Weights of a small image VAE: encoder norm rmsnorm, encoder patch size [2, 2].
Rows from block 6 of the encoder, named by matrix and row number. Rows with one number belong to one attention dimension. Each number is 128 + 24 x the weight over its row's rms, rounded and kept within 0 to 255. All counts start at 0. After the name is the row's rms in percent of the matrix's.
# q: attention query, key and value (stacked) (encoder.blocks.6.attn.qkv.weight, 576x192, the q third), inputs 96-143
# k: attention query, key and value (stacked) (encoder.blocks.6.attn.qkv.weight, 576x192, the k third), inputs 96-143
q.86 027 [128 128 128 128 128 128 128 128 128 119 128 128 128 139 128 128 128 128 128 128 128 128 116 128 128 128 128 192 128 128 128 130 128 128 128 128 128 125 135 128 128 128 128 128 128 115 128 128]
q.87 029 [128 128 128 128 128 128 128 128 128 216 128 128 128  80  94 128 128 128 128 128 128 128 133 128 128 128 128  49 128 128 128 101 128 128 128 128 128 156  47 128 128 128 128 128 128 191 128 128]
q.88 038 [128 128 128 128 128 128 128 128 128  65 128 128 128 158 142 128 128 115 128 128 128 128 124 128 128 128 128 199 128 128 128 135 130 128 128 128 128 103 143 128 128 120 128 128 128  83 128 128]
q.89 025 [128 128 128 128 128 128 128 128 128  87 128 128 128 160 134 128 128 128 128 128 128 128 119 128 128 128 128 224 128 128 128 135 130 128 127 128 128 119 187 128 128 128 128 128 128  79 128 128]
q.90 029 [128 128 128 128 128 128 128 128 128  60 128 128 128 174 159 128 128 128 128 128 128 128 121 128 128 128 128 211 128 128 128 149 128 128 128 128 128 103 216 128 128 128 128 128 128  64 128 128]
q.91 030 [128 128 128 128 128 128 128 128 128 211 128 128 128  80  89 128 128 128 128 128 128 128 133 128 128 128 128  56 128 128 128 101 128 128 128 128 128 155  36 128 128 128 128 128 128 193 128 128]
q.92 027 [128 128 128 128 128 128 128 128 128 192 128 128 128  83 110 128 128 128 128 128 128 128 134 128 128 128 128  36 128 128 128 115 127 128 128 128 128 151  39 128 128 128 128 128 128 187 128 128]
q.93 034 [128 128 128 128 128 128 128 128 128  55 128 128 128 190 181 128 128 128 128 128 128 128 103 128 128 128 128 128 128 128 128 152 128 128 128 128 128 113 196 128 128 140 128 128 128  64 128 128]
q.94 038 [128 128 128 128 128 128 128 128 128 226 128 128 128  67  79 128 128 128 128 128 128 128 132 128 128 128 128 118 128 128 128 106 128 128 128 128 128 143  43 128 128 128 128 128 128 189 128 128]
q.95 039 [128 128 128 128 128 128 128 128 128  96 128 128 128 151 134 128 128  98 128 128 128 128 125 128 128 128 128 133 128 128 128 133 130 128 127 128 128 116 121 128 128 111 128 128 128  83 128 128]
q.96 027 [128 128 128 128 128 128 128 128 128 175 128 128 128  96 126 128 128 128 128 128 128 128 135 128 128 128 128  32 128 128 128 122 125 128 129 128 128 137  54 128 128 128 128 128 128 177 128 128]
q.97 027 [128 128 128 128 128 128 128 128 128 105 128 128 128 144 132 128 128 128 128 128 128 128 115 128 128 128 128 205 128 128 128 130 129 128 127 128 128 125 144 128 128 128 128 128 128 103 128 128]
q.98 027 [128 128 128 128 128 128 128 128 128 119 128 128 128 128 127 128 128 128 128 128 128 128 116 128 128 128 128 200 128 128 128 130 128 128 128 128 128 123 121 128 128 128 128 128 128 123 128 128]
q.99 034 [128 128 128 128 128 128 128 128 128 105 128 128 133 250 141 128 128 167 128 128 128 128 130 128 128 128 128 128 128 128 128 125 128 128 130 128 128 138 150 128 128 140 128 128 128  94 128 128]
q.100 026 [128 128 128 128 128 128 128 128 128 100 128 128 128 144 135 128 128 128 128 128 128 128 112 128 128 128 128 207 128 128 128 137 129 128 128 128 128 123 158 128 128 128 128 128 128 102 128 128]
q.101 035 [128 128 128 128 128 128 128 128 128 137 128 128 128 118 119 128 128 173 128 128 128 128 134 128 128 128 128 128 128 128 128 119 126 128 130 128 128 141 142 128 128 157 128 128 128 155 128 128]
q.102 035 [128 128 128 128 128 128 128 128 128  52 128 128 128 194 183 128 128 128 128 128 128 128 123 128 128 128 128 131 128 128 128 150 128 128 128 128 128 115 217 128 128 128 128 128 128  63 128 128]
q.103 036 [128 128 128 128 128 128 128 128 128  94 128 128 128 150 135 128 128 111 128 128 128 128 124 128 128 128 128 145 128 128 128 135 130 128 127 128 128 116 122 128 128 127 128 128 128  85 128 128]
q.104 035 [128 128 128 128 128 128 128 128 128  45 128 128 128 176 177 128 128 128 128 128 128 128 123 128 128 128 128 180 128 128 128 156 128 128 128 128 128 110 223 128 128 128 128 128 128  65 128 128]
q.105 029 [128 128 128 128 128 128 128 128 128  73 128 128 128 171 150 128 128 128 128 128 128 128  93 128 128 128 128 229 128 128 128 143 129 128 128 128 128 108 210 128 128 128 128 128 128  69 128 128]
q.106 031 [128 128 128 128 128 128 128 128 128 135 128 128 128 250 127 128 128 166 128 128 128 128 130 128 128 128 128 128 128 128 128 119 127 128 129 128 128 144 154 128 128 136 128 128 128 119 128 128]
q.107 028 [128 128 128 128 128 128 128 128 128 119 128 128 128 143 129 128 128 128 128 128 128 128 119 128 128 128 128 191 128 128 128 129 128 128 127 128 128 126 134 128 128 128 128 128 128 107 128 128]
q.108 032 [128 128 128 128 128 128 128 128 128 139 128 128 128  68 107 128 128  78 128 141 128 128 144 128 128 128 128 128 128 128 128 120 128 128 125 128 128 125  83 128 128  79 128 128 128 142 128 128]
q.109 030 [128 128 128 128 128 128 128 128 128 191 128 128 128  76  90 128 128 101 128 128 128 128 188 128 128 128 128 128 128 128 128 106 127 128 128 128 128 139 108 128 128  71 128 128 128 179 128 128]
q.110 034 [128 128 128 128 128 128 128 128 128  47 128 128 128 177 176 128 128 128 128 128 128 128 123 128 128 128 128 185 128 128 128 155 128 128 128 128 128 108 224 128 128 128 128 128 128  64 128 128]
q.111 027 [128 128 128 128 128 128 128 128 128 178 128 128 128  90 123 128 128 128 128 128 128 128 138 128 128 128 128  33 128 128 128 122 125 128 128 128 128 142  47 128 128 128 128 128 128 178 128 128]
q.112 028 [128 128 128 128 128 128 128 128 128 114 128 128 128 142 130 128 128 128 128 128 128 128 116 128 128 128 128 188 128 128 128 129 128 128 127 128 128 125 134 128 128 128 128 128 128 107 128 128]
q.113 035 [128 128 128 128 128 128 128 128 128 199 128 128 128  79  73 128 128 128 128 128 128 128 133 128 128 128 128  77 128 128 128 100 128 128 128 128 128 144  33 128 128 128 128 128 128 194 128 128]
q.114 027 [128 128 128 128 128 128 128 128 128 117 128 128 128  58 122 128 128 128 128 128 128 128 114 128 128 128 128 183 128 128 128 136 128 128 128 128 128 121 121 128 128 128 128 128 128 124 128 128]
q.115 026 [128 128 128 128 128 128 128 128 128 177 128 128 128  92 124 128 128 128 128 128 128 128 136 128 128 128 128  34 128 128 128 120 125 128 128 128 128 143  59 128 128 128 128 128 128 178 128 128]
q.116 036 [128 128 128 128 128 128 128 128 128 214 128 128 128  77  75 128 128 128 128 128 128 128 133 128 128 128 128  87 128 128 128 102 128 128 128 128 128 145  25 128 128 128 128 128 128 191 128 128]
q.117 028 [128 128 128 128 128 128 128 128 128  73 128 128 128 171 147 128 128 128 128 128 128 128 120 128 128 128 128 218 128 128 128 140 129 128 128 128 128 108 209 128 128 128 128 128 128  68 128 128]
q.118 027 [128 128 128 128 128 128 128 128 128 182 128 128 128  88 120 128 128 128 128 128 128 128 137 128 128 128 128  29 128 128 128 121 126 128 128 128 128 145  53 128 128 128 128 128 128 180 128 128]
q.119 031 [128 128 128 128 128 128 128 128 128 118 128 128 128 255 134 128 128 158 128 128 128 128 135 128 128 128 128 128 128 128 128 121 128 128 129 128 128 140 147 128 128 128 128 128 128  95 128 128]
q.120 025 [128 128 128 128 128 128 128 128 128 136 128 128 128 127 111 128 128 128 128 128 128 128 147 128 128 128 128 119 128 128 128 113 126 128 131 128 128 136 143 128 128 128 128 128 128 144 128 128]
q.121 034 [128 128 128 128 128 128 128 128 128 114 128 128 128 148 137 128 128 102 128 128 128 128 124 128 128 128 128 128 128 128 128 135 130 128 126 128 128 116 119 128 128 119 128 128 128  84 128 128]
q.122 028 [128 128 128 128 128 128 128 128 128 132 128 128 128 111 128 128 128 128 128 128 128 128 134 128 128 128 128  62 128 128 128 128 128 128 129 128 128 129 122 128 128 128 128 128 128 149 128 128]
q.123 029 [128 128 128 128 128 128 128 128 128  72 128 128 128 174 153 128 128 128 128 128 128 128 122 128 128 128 128 213 128 128 128 142 128 128 128 128 128 111 218 128 128 128 128 128 128  65 128 128]
q.124 033 [128 128 128 128 128 128 128 128 128 112 128 128 137 250 140 128 128 180 128 128 128 128 124 128 128 128 128 128 128 128 128 125 127 128 129 128 128 137 156 128 128 156 128 128 128  92 128 128]
q.125 031 [128 128 128 128 128 128 128 128 128 192 128 128 128  58  88 128 128 101 128 129 128 128 150 128 128 128 128 128 128 128 128 108 128 128 128 128 128 136  99 128 128  74 128 128 128 187 128 128]
q.126 027 [128 128 128 128 128 128 128 128 128 134 128 128 128 114 128 128 128 128 128 128 128 128 136 128 128 128 128  68 128 128 128 127 128 128 129 128 128 130 128 128 128 128 128 128 128 144 128 128]
q.127 027 [128 128 128 128 128 128 128 128 128 178 128 128 128  92 125 128 128 128 128 128 128 128 139 128 128 128 128  35 128 128 128 121 125 128 128 128 128 142  64 128 128 128 128 128 128 176 128 128]
q.128 094 [128 128 128 128 128 128 128 128 128 113 128 133 128 135 125 128 128 116 131 135 128 128 102 128 128 128 128 139 128 128 128 128 128 128 129 128 128 130 255 116 128 128 128 128 128 127 128 128]
q.129 093 [128 128 128 128 128 128 128 128 128 119 128 140 128 133 127 128 128 115 130 137 128 128 103 128 128 128 128 145 128 128 128 128 129 128 128 128 128 129 255 117 128 128 128 128 128 128 128 128]
q.130 099 [128 128 128 128 128 128 128 128 128 118 128 139 128 133 128 128 128 110 128 136 128 128 106 128 128 128 128 150 128 128 128 128 129 128 128 128 128 129 255 122 128 128 128 128 128 128 128 128]
q.131 079 [128 128 128 128 128 128 128 128 128 117 128 128 128 132 116 128 128 128 140 129 128 128  94 128 128 128 128 128 128 128 128 130 128 128 128 128 128 129 255 125 128 128 128 128 128 128 128 128]
q.132 076 [128 128 128 128 128 128 128 128 128 148 128 128 128 116 136 128 128 128 128 128 128 128 150 128 128 128 128 128 128 128 128 128 128 128 128 128 128 126   0 128 128 128 128 128 128 130 128 128]
q.133 099 [128 128 128 128 128 128 128 128 128 119 128 141 128 132 128 128 128 112 128 138 128 128 104 128 128 128 128 150 128 128 128 128 129 128 128 128 128 129 255 118 128 128 128 128 128 128 128 128]
q.134 043 [128 128 128 128 128 128 128 128 128 131 128 128 128 164 165 128 128 119 128 128 128 128 130 128 128 128 128 128 128 128 128 126 128 128 128 128 128 128 225 128 128 128 128 128 128 126 128 128]
q.135 096 [128 128 128 128 128 128 128 128 128 136 128 116 128 124 129 128 128 142 128 119 128 128 153 128 128 128 128 106 128 128 128 128 127 128 128 128 128 127   0 140 128 128 128 128 128 128 128 128]
q.136 063 [128 128 128 128 128 128 128 128 128 126 128 128 127 141 137 128 128 105 128 128 128 128 112 128 128 128 128 128 128 128 128 127 128 128 128 128 128 128 255 128 128 128 128 128 128 127 128 128]
q.137 081 [128 128 128 128 128 128 128 128 128 110 128 128 128 139 122 128 128 127 130 130 128 128 104 128 128 128 128 128 128 128 128 128 128 128 128 128 128 130 255 124 128 128 128 128 128 126 128 128]
q.138 047 [128 128 128 128 128 128 128 128 128 119 128 128 128 104  99 128 128 128 149 128 128 128  81 128 128 128 128 128 128 128 128 138 128 128 128 128 128 129 255 128 128 128 128 128 128 128 128 128]
q.139 095 [128 128 128 128 128 128 128 128 128 116 128 138 128 133 126 128 128 115 129 134 128 128 102 128 128 128 128 145 128 128 128 128 129 128 129 128 128 130 255 116 128 128 128 128 128 128 128 128]
q.140 097 [128 128 128 128 128 128 128 128 128 141 128 119 128 123 130 128 128 140 124 121 128 128 153 128 128 128 128 113 128 128 128 128 127 128 127 128 128 126   0 143 128 128 128 128 128 128 128 128]
q.141 032 [128 128 128 128 128 128 128 128 128 135 128 128 128 174 180 128 128 128 128 128 128 128 173 128 128 128 128 128 128 128 128 101 128 128 128 128 128 127 116 128 128 128 128 128 128 125 128 128]
q.142 060 [128 128 128 128 128 128 128 128 128 128 128 128 128 113 117 128 128 149 128 128 128 128 138 128 128 128 128 128 128 128 128 129 128 128 128 128 128 128   0 128 128 128 128 128 128 128 128 128]
q.143 076 [128 128 128 128 128 128 128 128 128 135 128 128 137 116 122 128 128 155 128 128 128 128 150 128 128 128 128 116 128 128 128 128 128 128 128 128 128 128   0 128 128 128 128 128 128 129 128 128]
q.144 094 [128 128 128 128 128 128 128 128 128 118 128 137 128 133 127 128 128 115 128 135 128 128 102 128 128 128 128 148 128 128 128 128 129 128 128 128 128 130 255 119 128 128 128 128 128 128 128 128]
q.145 095 [128 128 128 128 128 128 128 128 128 138 128 119 128 123 129 128 128 141 127 121 128 128 154 128 128 128 128 110 128 128 128 128 127 128 128 128 128 126   0 141 128 128 128 128 128 128 128 128]
q.146 092 [128 128 128 128 128 128 128 128 128 136 128 120 128 124 129 128 128 142 128 122 128 128 155 128 128 128 128 109 128 128 128 128 127 128 128 128 128 127   0 134 128 128 128 128 128 128 128 128]
q.147 057 [128 128 128 128 128 128 128 128 128 127 128 128 128 105 109 128 128 144 128 128 128 128 128 128 128 128 128 128 128 128 128 129 128 128 128 128 128 128   1 128 128 128 128 128 128 129 128 128]
q.148 093 [128 128 128 128 128 128 128 128 128 142 128 120 128 122 131 128 128 140 126 121 128 128 154 128 128 128 128 119 128 128 128 128 127 128 127 128 128 126   0 139 128 128 128 128 128 128 128 128]
q.149 089 [128 128 128 128 128 128 128 128 128 140 128 125 128 122 130 128 128 141 128 123 128 128 156 128 128 128 128 114 128 128 128 128 127 128 127 128 128 126   0 135 128 128 128 128 128 128 128 128]
q.150 092 [128 128 128 128 128 128 128 128 128 117 128 134 128 133 127 128 128 116 128 133 128 128 102 128 128 128 128 143 128 128 128 128 129 128 128 128 128 130 255 120 128 128 128 128 128 128 128 128]
q.151 033 [128 128 128 128 128 128 128 128 128 120 128 128 128  83  82 128 128 128 150 128 128 128  82 128 128 128 128 128 128 128 128 148 128 128 128 128 128 129 187 128 128 128 128 128 128 129 128 128]
q.152 083 [128 128 128 128 128 128 128 128 128 114 128 128 128 135 125 128 128 118 128 132 128 128  99 128 128 128 128 133 128 128 128 128 129 128 129 128 128 130 255 118 128 128 128 128 128 128 128 128]
q.153 095 [128 128 128 128 128 128 128 128 128 137 128 118 128 124 129 128 128 141 127 119 128 128 153 128 128 128 128 109 128 128 128 128 127 128 128 128 128 126   0 138 128 128 128 128 128 128 128 128]
k.86 018 [128 128 129 128 128 127 128 128 128 127 128 128 151 147 160 128 128 128 128 128 128 128 106 128 128 128 128 128 128 128 128 133 126 128 132 128 128   0  87 128 128 128 128 128 128  74 128 128]
k.87 051 [128 128 128 128 128 128 128 128 128 255 128 128 128   0 108 128 128 128 128 128 128 128 127 128 128 128 128 128 128 128 128 108 129 128 127 128 128 119 128 128 128 128 128 128 128 255 128 128]
k.88 066 [128 128 128 128 128 128 128 128 128   0 128 128 128 255 166 128 130 128 128 128 128 128 127 128 128 128 128 128 128 128 128 160 127 128 129 128 128 119 108 128 128 116 128 128 128   0 128 128]
k.89 036 [128 128 128 128 128 128 128 128 128   0 128 128 128 231 174 128 140 128 128 128 128 128 117 128 128 128 128 128 128 128 128 146 128 128 131 128 128  62  88 128 128 128 128 128 128  13 128 128]
k.90 046 [128 128 128 128 128 128 128 128 128   0 128 128 128 255 142 128 128 128 128 128 128 128 129 128 128 128 128 128 128 128 128 140 124 128 128 128 128 148 125 128 128 128 128 128 128   0 128 128]
k.91 046 [128 128 128 128 128 128 128 128 128 255 128 128 128   0 111 128 128 128 128 128 128 128 127 128 128 128 128 128 128 128 128 118 131 128 128 128 128 112 128 128 128 128 128 128 128 255 128 128]
k.92 052 [128 128 128 128 128 128 128 128 128 255 128 128 128   0 109 128 128 128 128 128 128 128 128 128 128 128 128 128 128 128 128 101 131 128 128 128 128 117 137 128 128 128 128 128 128 255 128 128]
k.93 038 [128 128 128 128 128 128 128 128 128   0 128 128 128 255 145 128 128 128 128 128 128 128 131 128 128 128 128 128 128 128 128 128 130 128 128 128 128 149 129 128 128 128 128 128 128   0 128 128]
k.94 041 [128 128 128 128 128 128 128 128 128 255 128 128 128   0 111 128 128 128 128 128 128 128 125 128 128 128 128 128 128 128 128 128 127 128 128 128 128 112 127 128 128 128 128 128 128 255 128 128]
k.95 040 [128 128 128 128 128 128 128 128 128 123 128 128 128 188 194 128 128 128 128 128 128 128 138 128 128 128 128 128 128 128 128 136 126 128 131 128 128  60  65 128 128 116 128 128 128  47 128 128]
k.96 049 [128 128 128 128 128 128 128 128 128 255 128 128 128   0  89 128 112 128 128 128 128 128 144 128 128 128 128 128 128 128 128  86 128 128 126 128 128 168 174 128 128 128 128 128 128 255 128 128]
k.97 021 [128 128 128 128 128 128 128 128 128  71 128 128 128 150 175 128 128 128 128 128 128 128 108 128 128 128 128 128 128 128 128 134 126 128 132 128 128   0  77 128 128 128 128 128 128  61 128 128]
k.98 018 [128 128 129 128 128 127 128 128 128 181 128 128 194 136 137 128 128 128 128 128 128 128 110 128 128 128 128 128 128 128 128 133 130 128 132 128 128   0 117 128 128 128 128 128 128  80 128 128]
k.99 022 [128 128 128 128 128 129 128 128 128 109 128 128 128 171  93 128 128 128 128 128 128 128 132 128 128 128 128 128 128 128 128 123 130 128 126 128 128 176 141 128 128 128 128 128 128 116 128 128]
k.100 022 [128 128 128 128 128 128 128 128 128  41 128 128 140 151 177 128 128 128 128 128 128 128 110 128 128 128 128 128 128 128 128 135 128 128 133 128 128   0  89 128 128 128 128 128 128  48 128 128]
k.101 029 [128 128 128 128 128 128 128 128 128 132 128 128 128 101  72 128 128 128 128 128 128 128 113 128 128 128 128 128 128 128 128 119 131 128 124 128 128 198 191 128 128 128 128 128 128 162 128 128]
k.102 036 [128 128 127 128 128 128 128 128 128   0 128 128 128 255 142 128 128 128 128 128 128 128 132 128 128 128 128 128 128 128 128 128 129 128 128 128 128 157 128 128 128 128 128 128 128   0 128 128]
k.103 039 [128 128 128 128 128 128 128 128 128  87 128 128 128 194 190 128 128 128 128 132 128 128 122 128 128 128 128 128 128 128 128 136 126 128 131 128 128  60  74 128 128 128 128 128 128  46 128 128]
k.104 040 [128 128 128 128 128 129 128 128 128   0 128 128 128 255 141 128 128 128 128 128 128 128 131 128 128 128 128 128 128 128 128 128 127 128 128 128 128 158 128 128 128 128 128 128 128   0 128 128]
k.105 050 [128 128 128 128 128 128 128 128 128   0 128 128 128 255 141 128 128 128 128 128 128 128 129 128 128 128 128 128 128 128 128 146 124 128 128 128 128 147 116 128 128 128 128 128 128   0 128 128]
k.106 023 [128 128 127 128 128 129 128 128 128 134 128 128 128 159  85 128 128 128 128 128 128 128 130 128 128 128 128 128 128 128 128 118 128 128 125 128 128 177 142 128 128 128 128 128 128 135 128 128]
k.107 018 [128 128 129 128 128 127 128 128 128 144 128 128 131 146 157 128 128 128 128 128 128 128 107 128 128 128 128 128 128 128 128 133 127 128 132 128 128   0  82 128 128 128 128 128 128  73 128 128]
k.108 024 [128 128 128 128 128 128 128 128 128 255 128 128 128  56 143 128 128 128 128 128 128 128 124 128 128 128 128 128 128 128 128 131 127 128 129 128 128 104  85 128 128 119 128 128 128 194 128 128]
k.109 041 [128 128 128 128 128 128 128 128 128 255 128 128 128   7 109 128 128 128 128 128 128 128 128 128 128 128 128 128 128 128 128 118 127 128 127 128 128 129 122 128 128 126 128 128 128 255 128 128]
k.110 041 [128 128 128 128 128 129 128 128 128   0 128 128 128 255 141 128 128 128 128 128 128 128 131 128 128 128 128 128 128 128 128 128 126 128 128 128 128 155 128 128 128 128 128 128 128   0 128 128]
k.111 061 [128 128 128 128 128 128 128 128 128 255 128 128 128   0  92 128 113 128 128 128 128 128 145 128 128 128 128 128 128 128 128  78 129 128 127 128 128 138 169 128 128 128 128 128 128 254 128 128]
k.112 019 [128 128 128 128 128 128 128 128 128 123 128 128 128 148 165 128 128 128 128 128 128 128 107 128 128 128 128 128 128 128 128 133 126 128 132 128 128   0  79 128 128 128 128 128 128  68 128 128]
k.113 037 [128 128 129 128 128 127 128 128 128 255 128 128 128   0 117 128 128 128 128 128 128 128 125 128 128 128 128 128 128 128 128 128 129 128 128 128 128  88 128 128 128 128 128 128 128 255 128 128]
k.114 017 [128 128 130 128 128 127 128 128 128 184 128 128 169 127 137 128 128 128 128 128 128 128 109 128 128 128 128 128 128 128 128 134 132 128 132 128 128   0 129 128 128 128 128 128 128  79 128 128]
k.115 053 [128 128 128 128 128 128 128 128 128 255 128 128 128   0  86 128 113 128 128 128 128 128 141 128 128 128 128 128 128 128 128  83 128 128 126 128 128 159 167 128 128 128 128 128 128 255 128 128]
k.116 039 [128 128 129 128 128 127 128 128 128 255 128 128 128   0 115 128 128 128 128 128 128 128 125 128 128 128 128 128 128 128 128 128 129 128 128 128 128  97 128 128 128 128 128 128 128 255 128 128]
k.117 049 [128 128 128 128 128 128 128 128 128   0 128 128 128 255 143 128 128 128 128 128 128 128 129 128 128 128 128 128 128 128 128 149 124 128 128 128 128 143 108 128 128 128 128 128 128   0 128 128]
k.118 060 [128 128 128 128 128 128 128 128 128 255 128 128 128   0  95 128 114 128 128 128 128 128 137 128 128 128 128 128 128 128 128  82 129 128 127 128 128 131 159 128 128 128 128 128 128 255 128 128]
k.119 022 [128 128 127 128 128 129 128 128 128 139 128 128 128 151  92 128 128 128 128 128 128 128 138 128 128 128 128 128 128 128 128 122 130 128 126 128 128 188 135 128 128 128 128 128 128 131 128 128]
k.120 029 [128 128 128 128 128 128 128 128 128 186 128 128 128  95 103 128 128 128 128 128 128 128 137 128 128 128 128 128 128 128 128 126 134 128 126 128 128 179 178 128 128 128 128 128 128 151 128 128]
k.121 034 [128 128 128 128 128 128 128 128 128 118 128 128 128 186 188 128 128 128 128 128 128 128 132 128 128 128 128 128 128 128 128 135 125 128 131 128 128  56  65 128 128 128 128 128 128  60 128 128]
k.122 018 [128 128 127 128 128 129 128 128 128  92 128 128 112 113 108 128 128 128 128 128 128 128 147 128 128 128 128 128 128 128 128 124 128 128 124 128 128 255 185 128 128 128 128 128 128 171 128 128]
k.123 044 [128 128 128 128 128 129 128 128 128   0 128 128 128 255 140 128 128 128 128 128 128 128 130 128 128 128 128 125 128 128 128 141 124 128 128 128 128 156 113 128 128 128 128 128 128   0 128 128]
k.124 025 [128 128 128 128 128 129 128 128 128  34 128 128 128 215 101 128 128 128 128 128 128 128 122 128 128 128 128 128 128 128 128 124 128 128 126 128 128 142 140 128 128 128 128 128 128  76 128 128]
k.125 037 [128 128 128 128 128 128 128 128 128 255 128 128 128   0 113 128 128 128 128 128 128 128 127 128 128 128 128 128 128 128 128 121 127 128 127 128 128 128 125 128 128 128 128 128 128 255 128 128]
k.126 017 [128 128 127 128 128 129 128 128 128  94 128 128 111 112 105 128 128 128 128 128 128 128 149 128 128 128 128 128 128 128 128 124 128 128 124 128 128 255 172 128 128 128 128 128 128 173 128 128]
k.127 054 [128 128 128 128 128 128 128 128 128 255 128 128 128   0  86 128 113 128 128 128 128 128 142 128 128 128 128 128 128 128 128  83 128 128 126 128 128 159 170 128 128 128 128 128 128 251 128 128]
k.128 083 [128 128 128 128 128 128 128 128 128  70 128 128 128 128  84 128 128 133  92 114 128 128 122 128 128 128 128 128 128 128 128 131 138 128 128 128 128 144   0 128 128 128 128 128 128 146 128 128]
k.129 129 [128 128 128 128 128 128 128 128 128 102 128 128 128 141 127 128 128 128 104 128 128 128  80 128 128 128 128 128 128 128 128 164 130 128 128 128 128 127   0 128 128 128 128 128 128  96 128 128]
k.130 089 [128 128 128 128 128 128 128 128 128 118 128 128 128 166 146 128 128 128 109 128 128 128  70 128 128 128 128 128 128 128 128 156 128 128 129 128 128 109   0 128 128 128 128 128 128  46 128 128]
k.131 039 [128 128 128 128 128 128 128 128 128  51 128 128 128 105  36 128 128 128 128 108 128 128 128 128 128 128 128 128 128 128 128 124 140 128 127 128 128 175  77 128 128 128 128 128 128 207 128 128]
k.132 052 [128 128 128 128 128 128 128 128 128 201 128 128 128 128 197 128 128 128 137 148 128 128 129 128 128 128 128 128 128 128 128 129 118 128 128 128 128 104 255 128 128 128 128 128 128  96 128 128]
k.133 109 [128 128 128 128 128 128 128 128 128 111 128 128 128 160 135 128 128 128 102 128 128 128  73 128 128 128 128 128 128 128 128 159 128 128 129 128 128 117   0 128 128 128 128 128 128  68 128 128]
k.134 037 [128 128 128 128 128 128 128 128 128 154 128 128 128 189 200 128 128 128 128 145 128 128  85 128 128 128 128 128 128 128 128 140 127 128 131 128 128  61 118 128 128 128 128 128 128   0 128 128]
k.135 126 [128 128 128 128 128 128 128 128 128 153 128 128 128 106 127 128 128 128 158 128 128 128 180 128 128 128 128 128 128 128 128  93 126 128 128 128 128 132 255 128 128 128 128 128 128 169 128 128]
k.136 044 [128 128 128 128 128 128 128 128 128 139 128 128 128 186 177 128 128 128 128 135 128 128  64 128 128 128 128 128 128 128 128 150 128 128 130 128 128  80  56 128 128 128 128 128 128   0 128 128]
k.137 058 [128 128 128 128 128 128 128 128 128  58 128 128 128 128  66 128 128 128 109 108 128 128 126 128 128 128 128 128 128 128 128 127 139 128 128 128 128 151   0 128 128 128 128 128 128 157 128 128]
k.138 037 [128 128 128 128 128 128 128 128 128  63 128 128 128  79  37 128 128 128 128 110 128 128 129 128 128 128 128 128 128 128 128 121 137 128 126 128 128 189 124 128 128 130 128 128 128 242 128 128]
k.139 108 [128 128 128 128 128 128 128 128 128  80 128 126 128 128  96 128 128 132  94 122 128 128 108 128 128 128 128 128 128 128 128 144 136 128 128 128 128 137   0 128 128 128 128 128 128 134 128 128]
k.140 106 [128 128 128 128 128 128 128 128 128 176 128 128 128 128 161 128 128 123 160 135 128 128 145 128 128 128 128 128 128 128 128 113 120 128 128 128 128 118 255 128 128 128 128 128 128 121 128 128]
k.141 037 [128 128 128 128 128 128 128 128 128 162 128 128 128 170 212 128 128 128 128 147 128 128 113 128 128 128 128 128 128 128 128 137 128 128 131 128 128  59 126 128 128 128 128 128 128   0 128 128]
k.142 042 [128 128 128 128 128 128 128 128 128 115 128 128 128  69  76 128 128 128 128 118 128 128 191 128 128 128 128 128 128 128 128 106 128 128 126 128 128 179 194 128 128 128 128 128 128 255 128 128]
k.143 047 [128 128 128 128 128 128 128 128 128 111 128 128 128  71  77 128 128 128 128 125 128 128 185 128 128 128 128 128 128 128 128 108 128 128 126 128 120 174 215 128 128 128 128 128 128 255 128 128]
k.144 130 [128 128 128 128 128 128 128 128 128  92 128 126 128 136 111 128 128 128 102 128 128 128  90 128 128 128 128 128 128 128 128 156 133 128 128 128 128 131   0 128 128 128 128 128 128 114 128 128]
k.145 126 [128 128 128 128 128 128 128 128 128 167 128 131 128 124 150 128 128 127 154 128 128 128 161 128 128 128 128 128 128 128 128 103 122 128 128 128 128 123 255 128 128 128 128 128 128 136 128 128]
k.146 126 [128 128 128 128 128 128 128 128 128 155 128 128 128 111 130 128 128 128 151 128 128 128 178 128 128 128 128 128 128 128 128  93 126 128 128 128 128 130 255 128 128 128 128 128 128 158 128 128]
k.147 039 [128 128 128 128 128 128 128 128 128 103 128 128 128  62  64 128 128 128 128 117 128 128 185 128 128 128 128 128 128 128 128 111 128 128 125 128 128 190 162 128 128 128 128 128 128 255 128 128]
k.148 096 [128 128 128 128 128 128 128 128 128 179 128 128 128 128 165 128 128 124 157 138 128 128 141 128 128 128 128 128 128 128 128 116 120 128 128 128 128 117 255 128 128 128 128 128 128 115 128 128]
k.149 101 [128 128 128 128 128 128 128 128 128 177 128 128 128 128 162 128 128 124 152 134 128 128 147 128 128 128 128 128 128 128 128 112 121 128 128 128 128 119 255 128 128 128 128 128 128 121 128 128]
k.150 124 [128 128 128 128 128 128 128 128 128  90 128 128 128 134 107 128 128 128  99 128 128 128  93 128 128 128 128 128 128 128 128 154 134 128 128 128 128 133   0 128 128 128 128 128 128 121 128 128]
k.151 036 [128 128 128 128 128 128 128 128 128  82 128 128 128  84  39 128 128 128 128 109 128 128 136 128 128 128 128 128 128 128 128 120 132 128 126 128 128 197 130 128 128 128 128 128 128 255 128 128]
k.152 085 [128 128 128 128 128 128 128 128 128  73 128 128 128 128  86 128 128 131 110 117 128 128 114 128 128 128 128 128 128 128 128 140 136 128 128 128 128 140   0 128 128 128 128 128 128 144 128 128]
k.153 133 [128 128 128 128 128 128 128 128 128 156 128 128 128 115 132 128 128 128 153 128 128 128 174 128 128 128 128 128 128 128 128  94 125 128 128 128 128 128 255 128 128 128 128 128 128 154 128 128]